From a checkpoint of a small class-conditioned image flow-matching model: widths [64, 64, 128].
Rows from block 3, named by matrix and row number. Each number is 128 + 32 x the weight over the matrix's rms, rounded and kept within 0 to 255. All counts start at 0. Numbers have three digits each.
# emb: conditioning projection (model.mid.1.emb.weight, 256x256), inputs 104-155
emb.3:130075113136110149148114100167167003128085126000111118134140086142135148174141085081099194121168135158092162164109113132102112131128123152218117124124103117
emb.4:158069123062116084151082087103142000142139133128136124129168114096116097078153124167191124158161129238080162165098160116147165111164194157161053142143053106
emb.5:081115121141100124124157163111126069080111150110123162103166131149124118160132125126147145094174103219120140145172133113156091093097081131141166164124106151
emb.6:088115132058110123117145131152117135086152135176124105127130100082183130034107134052126119124169188196139140170074121146078255104127157140239125169127127085
emb.7:119135146122140061093113118115149129116130112133128143104102128169172100184132094193169090133071143123158151102158173130152093140149246126055173078148076187
emb.8:186162115128138146155140129135145113077154118077135082161077128154099165083140147120124150143151112134108141115138126105143103152135166122062101108160129136
emb.9:109176131101143125135153147135130133137161126127117109115127159108139103158121126130120161091142102117241148070109132119175130101112148102144132154145110119
emb.10:150218109155143132152116136105089244128112119183083132146111080255214147143142146081117075164132194189095133082140127133162175143132230150000081101164136255
emb.11:110126143071164164130111110192126096090095110165105154037183150030070075129105117195133146098137173066151113130124135105188091172078081123154129141106154176
emb.12:138130142117147155124139120168102166127119129091103105154186146128109149093108131103129125115134160167170094093127111128142154123124053132111129149143159147
emb.13:202123146120122126116155149098144083182094149130142163130084129174136157167173127071093120117139131124169134073166117139096083161153085108089132118098095207
emb.14:170124118138129116141103111143125085085124148083156109124133136121162085131149098165146122127146177103157102108151123119179106138092155144125142120167138112
emb.15:156148149158125152147116149149132140071146144103153112160147092143136157141131117128125091083117128115118114159118114111180111142195099139156133123139105117
emb.16:117130148129176048131078151132166081123091149057158097102091106111163134154146122038110134148156130064144135142150142136104095123127044111117159142119118167
emb.17:131098138083120079116115157114094143139101140148179086094134136200127103114092152151143128098137134154174149130117117123132143123134101137093137054143102139
emb.18:166017112127148139117136156165149177141204155206155148107097083178146118105132145082083220072127160088036052034141113122132162157164099118153101144122174063
emb.19:099081135086107124117145133133119100105155131167092129164124135090123107160179186063108208068157162135096108085116119126156136200108108139160141116065162162
emb.20:118152126102172123147137130129134153198091143178107137108063135154135150148132165138155185121150165118088117120132116112131086139174080122168119146179138149
emb.21:124192136071148124108080134077123166136156112094158110131087124131093131123105166148162168087104105095150159072144121110178138121139127124125141137121192091
emb.22:138095145115121075140147139129121082036141092244107077089092115137163103087140119075103117116163126154124106074140116108134111153193067100085135136136061130
emb.23:147149134063104110127153164111107050103173116152114146161209150131126122132156130091145115104123239136142099189125136154157156111132079140129117112099165096
emb.24:106169114118118074131144133160104170131200118167127099154110118173101137100110153037095112053135144210138188108112141140156170194138081137031160143093180159
emb.25:114074121140110153131147154160135037136108127021121119111170149056161116126150110095069163154122038110112149078164126130120156131073133143110121149118137182
emb.26:096157141084151112148153148109133136160137125179138062126079097135111123135087185176100186063117155118058095114140147095159127166139085119152153147136171069
emb.27:161121142163113082112121133126142089103167125162106118171141123153112125146130133106136108103105182117126075152176122122122135108138088128140116101137101105
emb.28:105113134092097125085128135188145106179099159081119156085105143146120108127120148139084174119146161068047114091154124104157122138136197086100101079094191169
emb.29:078107091080122138167130126168113099097102135077124117081121161163153081130099151088081129099150170112143125148144148093134138114166067122148134151116132125
emb.30:075069133117132182134122094131107041081021103043098178079131155000154106168144118208044148223149084058096134003134086119156107092105163145073093159090131239
emb.31:164111129131141143115106156096129090096104094170113108080094160131114125169144147110092114090105111060142120168168144128117067099089177129093173085173124149
emb.32:149079135081127107147169146093105065183179117143107198123171161130131140136131064086146050056117116097210161144153131128126134100162084066125124112139147085
emb.33:158052122102130163122131140075125132074170164143131143150062104158248127179174132119168088125186044154100131187148147102097159118147000130166089163179105151
emb.34:093109144133129122155127147143138086074119148173119169099126058143122128169152160092088108166170203180079120096141161142145101077187095131103113127138125138
emb.35:163137099065131183136157216149131125147084116049123091151065149126191132105126115059080160100102159105116104141131121123089140134121132093167131148158212129
emb.36:120156132168125161134143109173147183113106177060181132151137132161135141152187140160206188156147096127109144138119155158173164101086173199061112123109088175
emb.37:139007138068130143098135152103116112117104108204098153122125140056119122100109129024113200068154095066109076193110102103158119123118086119180168191156175123
emb.38:043110126083157166115108174145133120105137153094121088110133146151098105117096131097095120079146125099154099098120141165141098105109114137097177171110134183
emb.39:108197134129109126154153152110162124088088121158128137098162194126089125143131125254095117083117132061081068163162099126126154073128118129107117117152053137
emb.40:109210138114166136153127147150150143114157082131156095109150155093164147147107143074079102119122149115153166154125143131116099064149187115067189133140061130
emb.41:140029177077107101107124105172120066128157153024127140130160136103098157062105154176103167160101177074182161064140089101112102072100126099067093118109109188
emb.42:127123083095148141145135150136142103098150180103104075160101164148090090161096140090109094082139159140140082130167131111110124102111116143106172185105102138
emb.43:066075129197131129166108144149138035080120100015103067141214114061134137111140114056063131122152116104173141013163134129059239097141027151065091132175164176
emb.44:149071142130135092159125150131143136129185143106133129193130121099147152135108153109132060109090146114154099168150107090097155110187138164159124145133133127
emb.45:136155123157138158129143162109091151153122133137104079147133121178104131076139153197107117132121166160115115113179102109113161143151124143094132171152108125
emb.46:156154119145132126111159138137179147093072144060162090124148107155116122145127122093111139082146184156124095086110107095117096124133106109102169086074162099
emb.47:091124143144084117118087155090134091127144113073128170081142114154134116152087149119026084092134171219049141128165123123116048167134155108091133156116172130
emb.48:105145128129166106137095127099123105122057157129129110112149104094131112128109152099143085061141148136127104085155133121080105122160122122121163093115145134
emb.49:122135137108147083142147106113189048155180133144120144140096175123065144167114104127090096048101114108074100155124150136170102155123121116116223092129082255
emb.50:133179119103155091100176155121163158168102115092111114105027109206130138120167116164084098115117072181143168078099126166148170148146198104038111112119164248
emb.51:145084142222134208153106109133119044138111138166166141157126057000116115146130178161168144183119189112126075126154128132162159164126138150149162157160077200
emb.52:101159112141135160140173120149147181119140159111094098071174114153130105130128114108122173163147114140117109086095136102133132121163102144133154130114147111
emb.53:089120145087159127087141157154168107109147084225142160092112141131070109124105102043055153112134109126159118096149135132125117099096149102114182162119071147
emb.54:160145119143098105113121148143169055152081128108102109158105106172154135105112115143123111104113154112152095146119145107116149110159137152106152156126138099
emb.55:115168112165176116152129193134164111121226118119139170123114170150171118122155127088136108082130028099138114117156129111134172184161170154208144110172160145
emb.56:117156114143120148126081116159131098121139153153157133098142104135133101158149144139144101155103109160120127107096132128100155130113175162142118157111104118
emb.57:122191130097120087132117163071127054085100121062096152095150169221127100255114149057031000105142198178062112092134137122175104100186128163042082163119150179
emb.58:029106134008154130114139178153128180097179145200082136161142128100143151172146153120081089000136167106138023127086117097108070065078081155196157195098112031
emb.59:153166142118135100120118170121097056056121094089131184199131151130087128076157132006068178001125118161131143135121091147071075074061008126190081154171146135
emb.60:114094139146144120096157184110120092129189137128112172143104094153143127133177130063059162136152162135060117099095150127175137152058124134084145133099145237
emb.61:097207124081130081133176163141119086119069127155079168079153171188143126184185099055136185031150150070060108142125109098104107122216151080206129201089212255
emb.62:119131104156116153160157143160108057195043117108182121140173119044090164145153150103098059168163064134165167118098109154162216136045255201167126164109094155
emb.63:145064111102112079113124065106158116173139084154143093134093130121138143184143095058065090093123063184095171112083151125128135126083130135094137149122173178
emb.64:127130113111149069138096213116112079176171133112136132098176100080116116198152134137127123110134122050159133102164118157117102130149148100166127166180175077
emb.65:124153075166114116179144145068096132090098132169097195124105148160127118162174107119111155143149108141082088130103121111111155083163053110121145111139173166
emb.66:124160135121142123126103134111121155175041141255104170088110104111075143160120133162184129124114122145150141098174135082115150112130004122141133165104147132
emb.67:095113104077148147130135110117138111128107152096092094074191149082166105121128112147113085098167140119122133117154141102128092079121093133115152161141123092
emb.68:144097130175126131117118145149115104073102142152110115144130092219115139065141141144127081079144127188093065112154126154147082132093123109097136214153120146
emb.69:132128127112111149132100141139152115127145163081114118116082093095122118141104158119114090124129150149130092064119123139168113131112075106130113110136162083
emb.70:129157126144132102133142111145121148092205125163112113164073092134161155123170117133156165087170154101126100148125111085164180136165035125066102104103118126
emb.71:072030136066130157119118091133168055176143135100134136121082126162111118085143117155154184187136146122092133062146139151161126116123072079040158162211102167
emb.72:176196104156132164143131119161119159132089085155118200157191175074061066128112160100116073114104162139127160085105130169112132142038130162125141082096129081
emb.73:154084129091095114117123166117091061162131113176117171070140145124116103078132159232090175158141148091159164056152121140155157154116230084070182110160138145
emb.74:139043130154097124117098136140100127124069149190106116153083120067131112132161163106137105111177162092099097156123104143167112066141127091138142225197129129
emb.75:116135136153114165142123147080125155145209094101175138080116103154109186134197116117132143133140075104113121053167125118179183120125124102174102161187174131
emb.76:134065117146111173111140137146141198097178143160115136073135132088110110088121143088082136120119152163123182089123134126120159112092109144197119097101066149
emb.77:130206166159093146137155135175113015142233104031085175101174160109174105070205147192065212109149185014153193163107152067149168157158188090182168171068181169
emb.78:112097111124140173088157112106116088117246159106107134119095118165171160089130152071120104108146185160082118150126131137148122118143075182055079124166185137
emb.79:113095134085115078128115136137102069153113164186087168117097122150156156134148074091095094050134122050128139125149170123090112190193064136045173092124167110
emb.80:122154156116142184123165117109162124136134132141123130129165152169166132114169073114175103126116127109123115180135114133157081144155061125125090162151129160
emb.81:132192125102123082157120160122133132163063159131144106122187154079039124160133155167115090135144152108165162182105143137161136137124179149107171121111119155
emb.82:103116142129110064147137134123169122116064133127106154104146139160149145144056127152095131146119108102143115136148131134121139164098092179169134137139122143
emb.83:093192151125098094123123148110154065106098067063142103140175122083193101120102125098064175096163101092140154201194121155106142114103136110145118188173108157
emb.84:172107138115126130133176143110156132174064069184128146104072104088136108130131071162190155009109120092166158103086144124120089139095088074055187111101195226
emb.85:093156147142151077129140116114157071089195109073139090158119114134186129105095125093069072128122153105075198041107124142134153130145137130085160140107125130
emb.86:030008112135133060130149155138151172124137155201167106133148161089116130081122126000084195058120063123166153087082155150107126125092080154182209125104030142
emb.87:115039113071138099127137129125117146155182097139132112124129118144127122059123092081122129113117203164113190072127131128112089163139125100088114099123130068
emb.88:162050122163132112130134139143137238087162142151126089181147137115100128163141140114144098105094163116060151179115136125114105124103140124170160136094109067
emb.89:136129103103133136129136150137136112171154164150125108134154110131179161141157093090114145134097180104117126092109125144103130104116114133145095151122185096
emb.90:089093149098122126127133155130108126178071086220105049112067134172104096114099087065143138155137170173144066045145146113070068068058108071139110105097131124
emb.91:164102131065139141112184100179097121135177135138114173170121125199127151119153120136158172107134160182122117140102156139117161102100166117066115095124111130
emb.92:088144132108094105117151140111140075092136130097083121101126115125144118131087096092086117084149112121103148141166102176114123120113132131153122142174129140
emb.93:150180127070124071138144129084125063155146145175089103084099126238086149107154092132143070112129071151143135112150117073143174127211102072126121088145157114
emb.94:178134132097149107138120149148105191180086156189123147095122173094135126211126116117115134179155101131170077132114108098126134110123216133172165141150134162
emb.95:093072139057129121109151133129126019122179134171117116130126148105097105064079162061072117192115186093123090110126138132138098148083052158137144165137110148
emb.96:157158152096162104101154127143139168091143126136094143082119145163104132107105139140109108163134150097084144123130141126188141175224255139081154168140185255
emb.97:147138127128111164135114114128126235111149169069112117112120119185158154128121117171092102143084144104125170095104112103118131099161180120097150129125133161
emb.98:114124147143150146128127125119128055162137116134111120134164133093105147125117101161110102086111180117182127195168145134157128130109120119136135106087114102
emb.99:086104123063124107118114081143146129154083150112169113100137132164126118142127116127118098092115132177169169100140180125144127073074152130089118101106140133
emb.100:069209133182043117112134150182118249123039149213138129166114158050152086152168156169079107206137035000087049135120112174066114090076048180107092079143065158
emb.101:156165123184124131167131138106107160135143101173116164103131145120158097190151119140188101151106151120053123183115116167131142086089083109192095101154141142
emb.102:138065146114081146118135154073112107076166078140106203163094140146123116147145116129112130123116134144119085168141130155103130143052128079097132223132093203
emb.103:195048142080145115125128143132110123128086149152112101093144111205113146113118142126136061098083122093145114109131122101115151117128176150155079107124136203
emb.104:143142129113205093162134143156132154135193205081102112081150141154137142085133160121113063140140158103134203124120106107108131115087125109121169119100143130
emb.105:134152124138110098155113143154129191150088138126160164107170116051104116133174123164138082138119142090146141180096132171156183127167206191151155232097128079
emb.106:134139115130153156131135099162138095207181083182132123118098122095121143167158154162141149196129179096053184097138107150122121146168073109144101122158135154
emb.107:155178118137109144146131147116143117163062118070115135134137124142186105128131102103133124167123119058197124153118100107146113152136074134089117120124182070
emb.108:131145137154147204156088077196171112167152096217114096133111110119128111121147134147119136207125124088061116166109138134107174175213099088067147102158157150
emb.109:132120145118153117121128112149171178117132120097145101126083120159115150111131086072100099128127134167093126145147133137121145125085081095119151152115133148
emb.110:134150139151127156091137060167130126152099092100130108144126124188145160138136136112175164180117142174154166077099159116114108173101140131131135179107113177
emb.111:152170117135108144121099132110155147147137155143116125144112106087142115079134115097101102087116149194086087128136112128117119118133146109165115131127143159
emb.112:140223119123129102122140120124160178120063143111089134111151152121062124160182169165138073066144182175114172134155138080153155125170098154116086168108129097
emb.113:141209112140133179136157105150117020107164137153116135184107143116117179119176144164141205209108157019123113244085122176125144107168155122193116121112191148
emb.114:113105115083104123098118116178137097110091136188160088120121152146160153092136138103145159128140154227151115106088110095079119142159072146100132158141074255
emb.115:138103132117167164099153128112116095171119112137121121151115174109122200111096093132117127000133165096127121121174134176135097118142076086113108156102209144
emb.116:126147167082134122153110131160135071133087156116170026134060143149126127093124111131167100123135155136149088171166165110130105075116162092108139182082135122
emb.117:121052139178144130114169143153131119194079143161111088098117066151056138177088142171124133196163125126074125042130164122145104134109101134194152164112082143
emb.118:163103128078161127097157193081158029166177067177115168127177146135111158134100087042150085000127115115132103205142118160181100120204131134103059159173172178
emb.119:080090131075100115142119113144127037148146121130141150117088120124116131157119128181060171172109146082081116170151112130116075119141080134211106172134163059
emb.120:147127136154102141117117166168118075087108140015156101149150129182176138122113103097148151114107154133155079202156106146075122084135158154104135146135170143
emb.121:063060118126120127130159165141136156151129154072112108160082085255119106093122132085086127155182203194042112025152155113112101112140126139173150156140118166
emb.122:174080125102160160111107192138105093104123135204099130140127165198105154116099111171113065070094156115152059079136127099101022141133019116140144153108115047
emb.123:121255150141123163132128106192155193082060114211176132139142175137167108255205110168126108128141143000009063090069170126130119123160098148153114141157097027
emb.124:064123153098137134127118115115166140167119139131126127108125115100156100120103132134109106143125123106140115147106111126126114131147101108103197102178108155
emb.125:123116126144095168128181163171100115175049134087170145080145159163081141106185160136132089206143178115149140087149157156148113157097137188141069133119148043
emb.126:088199150172095143110150131103094099212221125155107198106107155159144118080170128241071185158123146129137123062137170140067181145136088113205122185164149042
emb.127:060167129157066155124132081224126088106091152251129189176119168070079055148141149095112165215134094151121108117091184150096165102061182175255187111138066204
emb.128:082141134115121109170109101162106109146047160126123135129197160184107113156119103099167089079118139144094134130079098118164162135120134100138147139088156093
emb.129:108157182127123095120128150157100105142206113210119105098157125140138117128100143088064090154115132121093091114103135094133164136146149129144133080131139178
emb.130:106073139087076116114152132174153153102103176090149140158153066115125141162090137141159019106132096121128107166127140118130109115124089130104149153123068126
emb.131:155101146126155188133156109139154061148084139079109122141110103108094108133103104153093144135149141109113117132093074112148122139144093119175135110113104163
emb.132:092072113157137122127100077094145151135110152138173123128175117056162123153134115098132095144142117103076161158104085123155174104142158154166146128102134115
emb.133:080171126136108110154138144103121124068158132180101129162123152151102145129132153106102077158154112132138103114147155107145174121100164117184140124156069188
emb.134:147185142169112138114114104142124138130165108168105149074181104120093126137131135195097081175115179145108126111114130128153170123140189141152134120083105120
emb.135:082171112089164083090115140120154096135071136105106126128099105116128138168131122203154116099109144228142212143117127108119142123145192137060173076131130196
emb.136:122163158165119138112101125108146107143143088096159111112060122114117130129114118093104220114131114135119201110104100126114104102115174137134150098112144144
emb.137:135141148085114107123131153129126067092083165115138137103099135124097120133098143113117071161139126126140138108161119097106165136139145115130124094129081144
emb.138:103174104110120094157143120144105131125125119159077153101185131100153111155138169073140112113167156090149146153139123097121175130167255127014137133105130255
emb.139:121152142125147159136123129189162135114090134146106130094159147117092112107122129145084104084149170084111154072120142099150084121104134128111118127119116147
emb.140:154093119107160157128147161092115131127141128121114161075088113173084121147077150161120143119114125123171086082139117134124082136122149119176161160140137114
emb.141:107076151119108095119143118129135154154063146119121170142102156119101164100145145064119152117114159107159094153125120166097117152126100146063142151113112210
emb.142:128136132126117124141076108152139100139136151134139154156103123129133098133110132088113130108130171107160127104145137090140114108177223142077152152148144116
emb.143:153156128140122116149121126161115141102143138173123127149153134145091142148098132135083085156134139169139182180088122151139152124115163130156102106099099169
emb.144:125119137118152050119105144133144130155091152060163130099139125110149100172149103099133137147122123143195157104113120101089120120099134145111139143080126142
emb.145:081063120125144077127111136157090130102138105173143163117145161153112108116110128174142104122097112183183158120103142108133096145110156134093165086137106129
emb.146:144102096155171154135119125126154106159156146142139154144118061148136113129143132065133207071142124133080107136133119126142122154157040134191115118141159095
emb.147:060098133127134110105137162122129146127138138193120163106176159064123118141140140076146136090155153125066128127139121099156123120152143116154134101107086175
emb.148:114136114135098107111084133109148149119103141067152133124142117142087100168112134144132107133156111124125162147115144124105108120115134101141152106125136092
emb.149:120145119075135117108170133117104167119091141041159128084147099075111107115127169135131127098136132179168135102089158155172131177086127146159105121145108098
emb.150:094128140102145088127111161076151125127107138188121128121144101156146139120137106109163112105136161168133156071146118117120110144169124125159106162132048125
emb.151:150131162157116149141123134109138052157162125168137185094237095076136114145147151140134122090148188138133178143146085119163117135148137115153095128079181090
emb.152:104159119173148131123117140135106194162105133132153171077121128197185125119163107141126148107162164177078155107152143142122146133127119110080127103131169141
emb.153:145195142137141146138112132125145154133194131154132111095152127102129104136178147154147150112145128131111105133162096120135182136109086122148093150116138114
emb.154:141067091134154144132130160105175102145143165178140132099147115150153141119115138147131139120188161127095082130159129093168097101177095121169125099164106109
emb.155:155111134153179092130120126134124149096139180144168127146084104164142156151145124144180121104141094128157148090156120127158130161172079107128101096173097125
emb.156:123115138117115148100147142150164104156074191094122144049135076080139136162151148088111169109186159068070165117158123095171117136141166111107109105091191142
emb.157:114134066106083093144101111133124060104113166082112108128113128076150114197129095003155168088129145173120118169140164128129107110150081151160132124089119074
emb.158:144078100208170133135147093127150066164077116122165111115171131124162154161134108131157168147171125176133156122144103092165146114155117142152146069130185055
emb.159:152135106118124163126119120171164148089143179096165142135139123108151150192135099116114084120143113113130096164157138146190137134142161149151153094169105107
emb.160:111101112081133113155130161104138101162112151079122167108130120129139133141138100129108122101119102129186118114147141117134093102176091094186107103123168039
emb.161:182063118125105118152105106131141130087093120135158197165092160107184124097142140081206205127187082008160155181131080121102144173130126126144127114124116200
emb.162:105104130109123101175121160158172100131150208122099110095093120139127133154150097054076118108180132121128127067169128126109129129147125101106134137155098145
emb.163:127137096074150134123118171133122128154127121083154089143097115152134202087104081110114111140091099112106106068098122126157170100145097109111113151133170145
emb.164:124092114063102136064118114131106130084151138079085133103134110071140147085136118118108085095105122087186076155118107116132133097196098131123134165125195174
emb.165:096166181174086123142109106155119139130128115112118129141170117158166104061129139144128097160111145190071104151092091109139142130136156119170073145138105095
emb.166:127053118137105169146138124151125097138122166057162222120161147115137133152063127110218117188159104121210179181134146133135144147123171185161082146154126142
emb.167:154100127113105143148125146127107110071124134163147187127150154100140103172153117157122123110143166105071160149142132150149144098150124129106148074140142139
emb.168:105147135118124144151132111121173133088172111176134140132180137076186129180127121097080088076116131102101116144091110111132109097171194122149170110142082160
emb.169:138028171073130076126137134141151034115111191000130125141174120091097168100162115163074122154114144072129155101150096112128099095130097106096062099101103207
emb.170:136160087108121147113154139110172149135133166181107132143121162102117099112106144154136154102143142111148103148105121142115117131129106129140120192161064117
emb.171:109117120066110147149127148114136203123139144141132190126144141127126090103143139143122191147097173116148142068168133130114152148108190182170125144097130156
emb.172:104090131090184092165106126139145117145148149120125157131134106069129124123117131063115071116120107107192153123129109123112148088175172123165135122121150142
emb.173:128169132159158140129137129119109235141159142144110147148132138132126156129116126208103138146106187127093143127110065105151150135150174149162147151137114177
emb.174:152117127096095115173159098128111211107176182084148067164172139137135122114081171075146140139091211129150107125104115124113135096138042143156096130141149150
emb.175:146141075107117096101122136099122101183142174097102155143070097210160155181124136146067131093096125134134144068154131144139098075146124105107158131115159117
emb.176:122097139130187145094109124143143144096085100135147156130158126081132100175130100135131103076148072082163151082121078115138087168128082132080176092094135127
emb.177:111142121148123116110115083132109147121082102109142134151102135143076117100114100186176132074105095137168174148108146151139072129121089092141135121093116215
emb.178:120136124140174104104156164133160163140077166082099123153092118160122152104152113167055122135113095135162161093111163145137149175179148120048177114099166183
emb.179:163111137147137135124121114121149100063120074143176109089133136105114157125120163124135196127190076112124130162169127134178116163098119116109104104154107105
emb.180:106078117077159122119156124094112131115136128112085138090164151113098118105105135154133128108107135143079153122102105117118088118147071126238128160101115041
emb.181:088068126091158116098142117135144116128130096176129190090114096108116145077127164099064157106139136130106091064113138146101123159149132090152160131136101141
emb.182:095086152130101089100142157130140051115147120154139144133154141089112119123121146143109111126137137149166157115124121136127144163111104126120134135124086133
emb.183:096154133058139132130120132156120072060162108143121161117128204115120095102110145104152184076144071098108154098115130109082061130128110134125082143120088153
emb.184:149135101148124130138116102121119126096151104047172094112136113124124096127142148109108118140139114138145115058147133085181106132093121142088163152122093113
emb.185:123151127133143088163131148150142155098107137144122179145104106059142121169179141140101147073138155123162102107122128113095169150109103155153118140153089121
emb.186:104086122098143126097101149139112156040206121190179167182119169190116153097153154081114064161125087177091095134122175145112113136117133139126114133120157097
emb.187:165106137118128141134110131109113082071042108063128161175149143062106145147140110134076130105113159107128061102124106098107041076129106139114126137092093109
emb.188:109086155111183119121158160134119085092153169137125133164136109095121142107133115102062138140129131065052123119101161151167074166093066145141157128114107149
emb.189:115163102197108250134132082161123005144048083028120103144138117103148139076160169081080090162133097187174150164108104146153127095113189158140137030136129255
emb.190:104105141146121096126143124205133152114123126090171137114116126064128137097125132189152177106125100089133164152098135152136139139098122121161161145096066086
emb.191:135050118166148131118147117127119147085118125192147148106136107103083139139118096067118073083158079103141156102114167102131117162147130121056126112149127129
emb.192:098100128132144093134088188124115163131121119103120146119175126148139121145131165087136078098112092120125117066154124141112131100158092117160154154188140051
emb.193:146216102143115139169118115098101097030171096143131157170095180123139121147115109141078148062128110131072066157114089146115149112156046103106173138144165255
emb.194:089125139107104101140091104139153101049109118054146115189154114001193125178157107168128091086115052140149119153112151139114129103120121156116180110116127120
emb.195:122122118137150118142098104075144196140148079144129187119200127137148092140126126165167111142118148167110125133140128158071177156095151179133136134188127105
emb.196:150066131086159105150165116092173117164075152136126157135184085071120120105127184131147100153108101193135158070147131133096175140203162200102125095143132150
emb.197:075172106119154157145119063132106214075145110062144108160135103071152161152148122113107106074144177137125185181087109125182167130084097157143115132094105124
emb.198:116094107131129142126145110142120149108179132120141108131079110163119150096105116141170171108216132139162121066155130082141163166154086095059122120123128122
emb.199:093185150129110175099084098121145126116127126062151120150092150104123126167122103113114142149102124111096122091119068148154122116127152108089177147132136184
emb.200:166130118150133137135115092136074109154112114064106146128227170108118096136104122146134089140134068163130182103137119121120127102169092105099127085099184085
emb.201:076139149153121112117127153153150191078131123174142141125187133143176092200096102116126145145099138168093084116132134146162154166156115112116202079120082091
emb.202:125140126083103087129136142113129104154113111185114173133137137058126112157103148097081154164124128100151091109121133112092140127170202110138182168112104104
emb.203:126076144124135152153113109119090076128130112097174137125092109119129134115167154066155152136126127170104143068132080142129106140108134148119095108140152114
emb.204:126080123148123136133115121132184123121168121149107119094123118082143136148135154119126092119123138134076137109174131140148158141166100130220146128137080161
emb.205:124119136246106149143119097151123147146123095040173141089143132189170092138137118183148196196104148150118155086098070151129167115091212164101107110164129228
emb.206:117149136129146109130113086127161074111091124119150125130127137177107124179082119222184088115113016140087104087162137145082103160146108100148139073145100068
emb.207:125201148061098129145087107145136170091123107148128104150092143226171113124125082144158151021117092126140095182152125132111148153138103131075152135174151182
emb.208:158160152131154157114151106122171126131133130092128115108152130088126140073152080141156133163132104086146134159133113107149112105144115133134078128106130144
emb.209:114212139134128091147129137134142113153045180088167114141169110058081116138108189102129088140135156095134169134125157113128148107115162161107171107111124196
emb.210:096060120121142133117151136139109167154072116111117118112165115153146150158079134102101114134096148144136092106141163117122133148094085153142124115110150138
emb.211:115119135130109162130116120146092092085180148120123078161109148173180138111127140099105112146133141148084169101139162134136123145159128096069137130097160169
emb.212:174090112048118118134127131134134052069130130172101118116131133136120122103097133133193160106121127122107112126102146137163116138126120108150131109147160152
emb.213:106214154119139123106147137149102106109144128098157106136136117105127126106112129138127074147133139124116131080121132132136111140165154115084108113090101151
emb.214:129081153122140086139145155169159115137114139217139086144097092204154132094123138112100138105104152180111079081126152099108134170138167134205168179165113137
emb.215:118042110099143107126132133138086105141160072174133150132136129169142132054166115045101143103154172151095209085096113137129154145138169119098136118105130155
emb.216:159088136137164134152127135135197133096130131133156174132167164083083131182161099181145133079116109149084151221122118155117163104084162121251141139098123028
emb.217:154133130127141091160149142142164094147123166081153127119111085090170145134163126124118171125115117109158174075091118114116121131096114136163101087104151077
emb.218:166178096149141153129160105153181032127085171051174121127179138129166160124088117121113133118133112141143185205133115152165120178134141162141102083202127168
emb.219:110160137145130139127148132136122121123095191078131150128105094224105141103108138184171175116112156149114111148154088146155133154131101127091087117143157129
emb.220:085100133112120135117160140119130150109181116095107071121129115122147144113118100093102175088135096067138178095135143165159165083120111087082141136127160168
emb.221:153196135112133076146160125093137067147145169128126114119094128197094164088116112094129115139141135124125136113144120081138164153156099083106137090131145097
emb.222:095157161111183042159150146139120093168072129056162124120138135084122129143144121172116178206151087099158133129105095114086111118104097178171114116138103124
emb.223:148096139085124097124124108082106000154204124154123161137126171134119145089087145064088060141118195141073083116124147133143152168165069148150160150141143162
emb.224:131078056066140054148143130068105145082134113105101048120100138130123128083151134131117112104144100142138139142161158091110138118147131101141134081138100076
emb.225:106141160098128117129130094141112119126135113117129080087106143119127103102066125138177073186100116064135153118139118128167105110147103093178141145161097091
emb.226:123105136088140118077140158101114157154148133163085115084136121094122139167138154132090169117119116163138099120110118145104133171127181135152129123110130120
emb.227:101167104175122135146160158102161098155133106077099185139128129153137135130138091090118155137115101104139118104141101148172129152171148120070138095167181156
emb.228:171118130145061133106114089145119105088112094102115153067175105049159129121193124096120023023109152052099128237115093118114202147206113120173088131066124136
emb.229:107156131140138123120114129160156130087107169059151092145115122057091137133099111071087137147134095101156114165169144113098172141141166114067160160097125116
emb.230:146106101130133119172115123058160097130064176139100154124205101063095132136151173119133084132141111157187138124126105105184194080255109176117144089148145072
emb.231:124105137041151100101103155142133093105117169170123118092137133059102107157095140096103090099095098081130168079108097123106133169120133110160198096114092207
emb.232:143126147097164104136134173141119216125198184097094125096129124177124165099128155142087033131129145130112157106128100101164115106062152106154181098155133149
emb.233:107104149123126135153122084140091070086167143216114148101160116168125091129154116106114113122125115134125077090144128144133149144154116138149121121126143091
emb.234:125138148105107137114115114172137126104101169114108135170168134033096099141104126068111115114101126106192087136149124107119136135109147149114163157101148109
emb.235:066240129101142118147105119120122130109054109014139157073102093115131125143137134234148194133125117119161142115129115121107066118115143112071119149097158081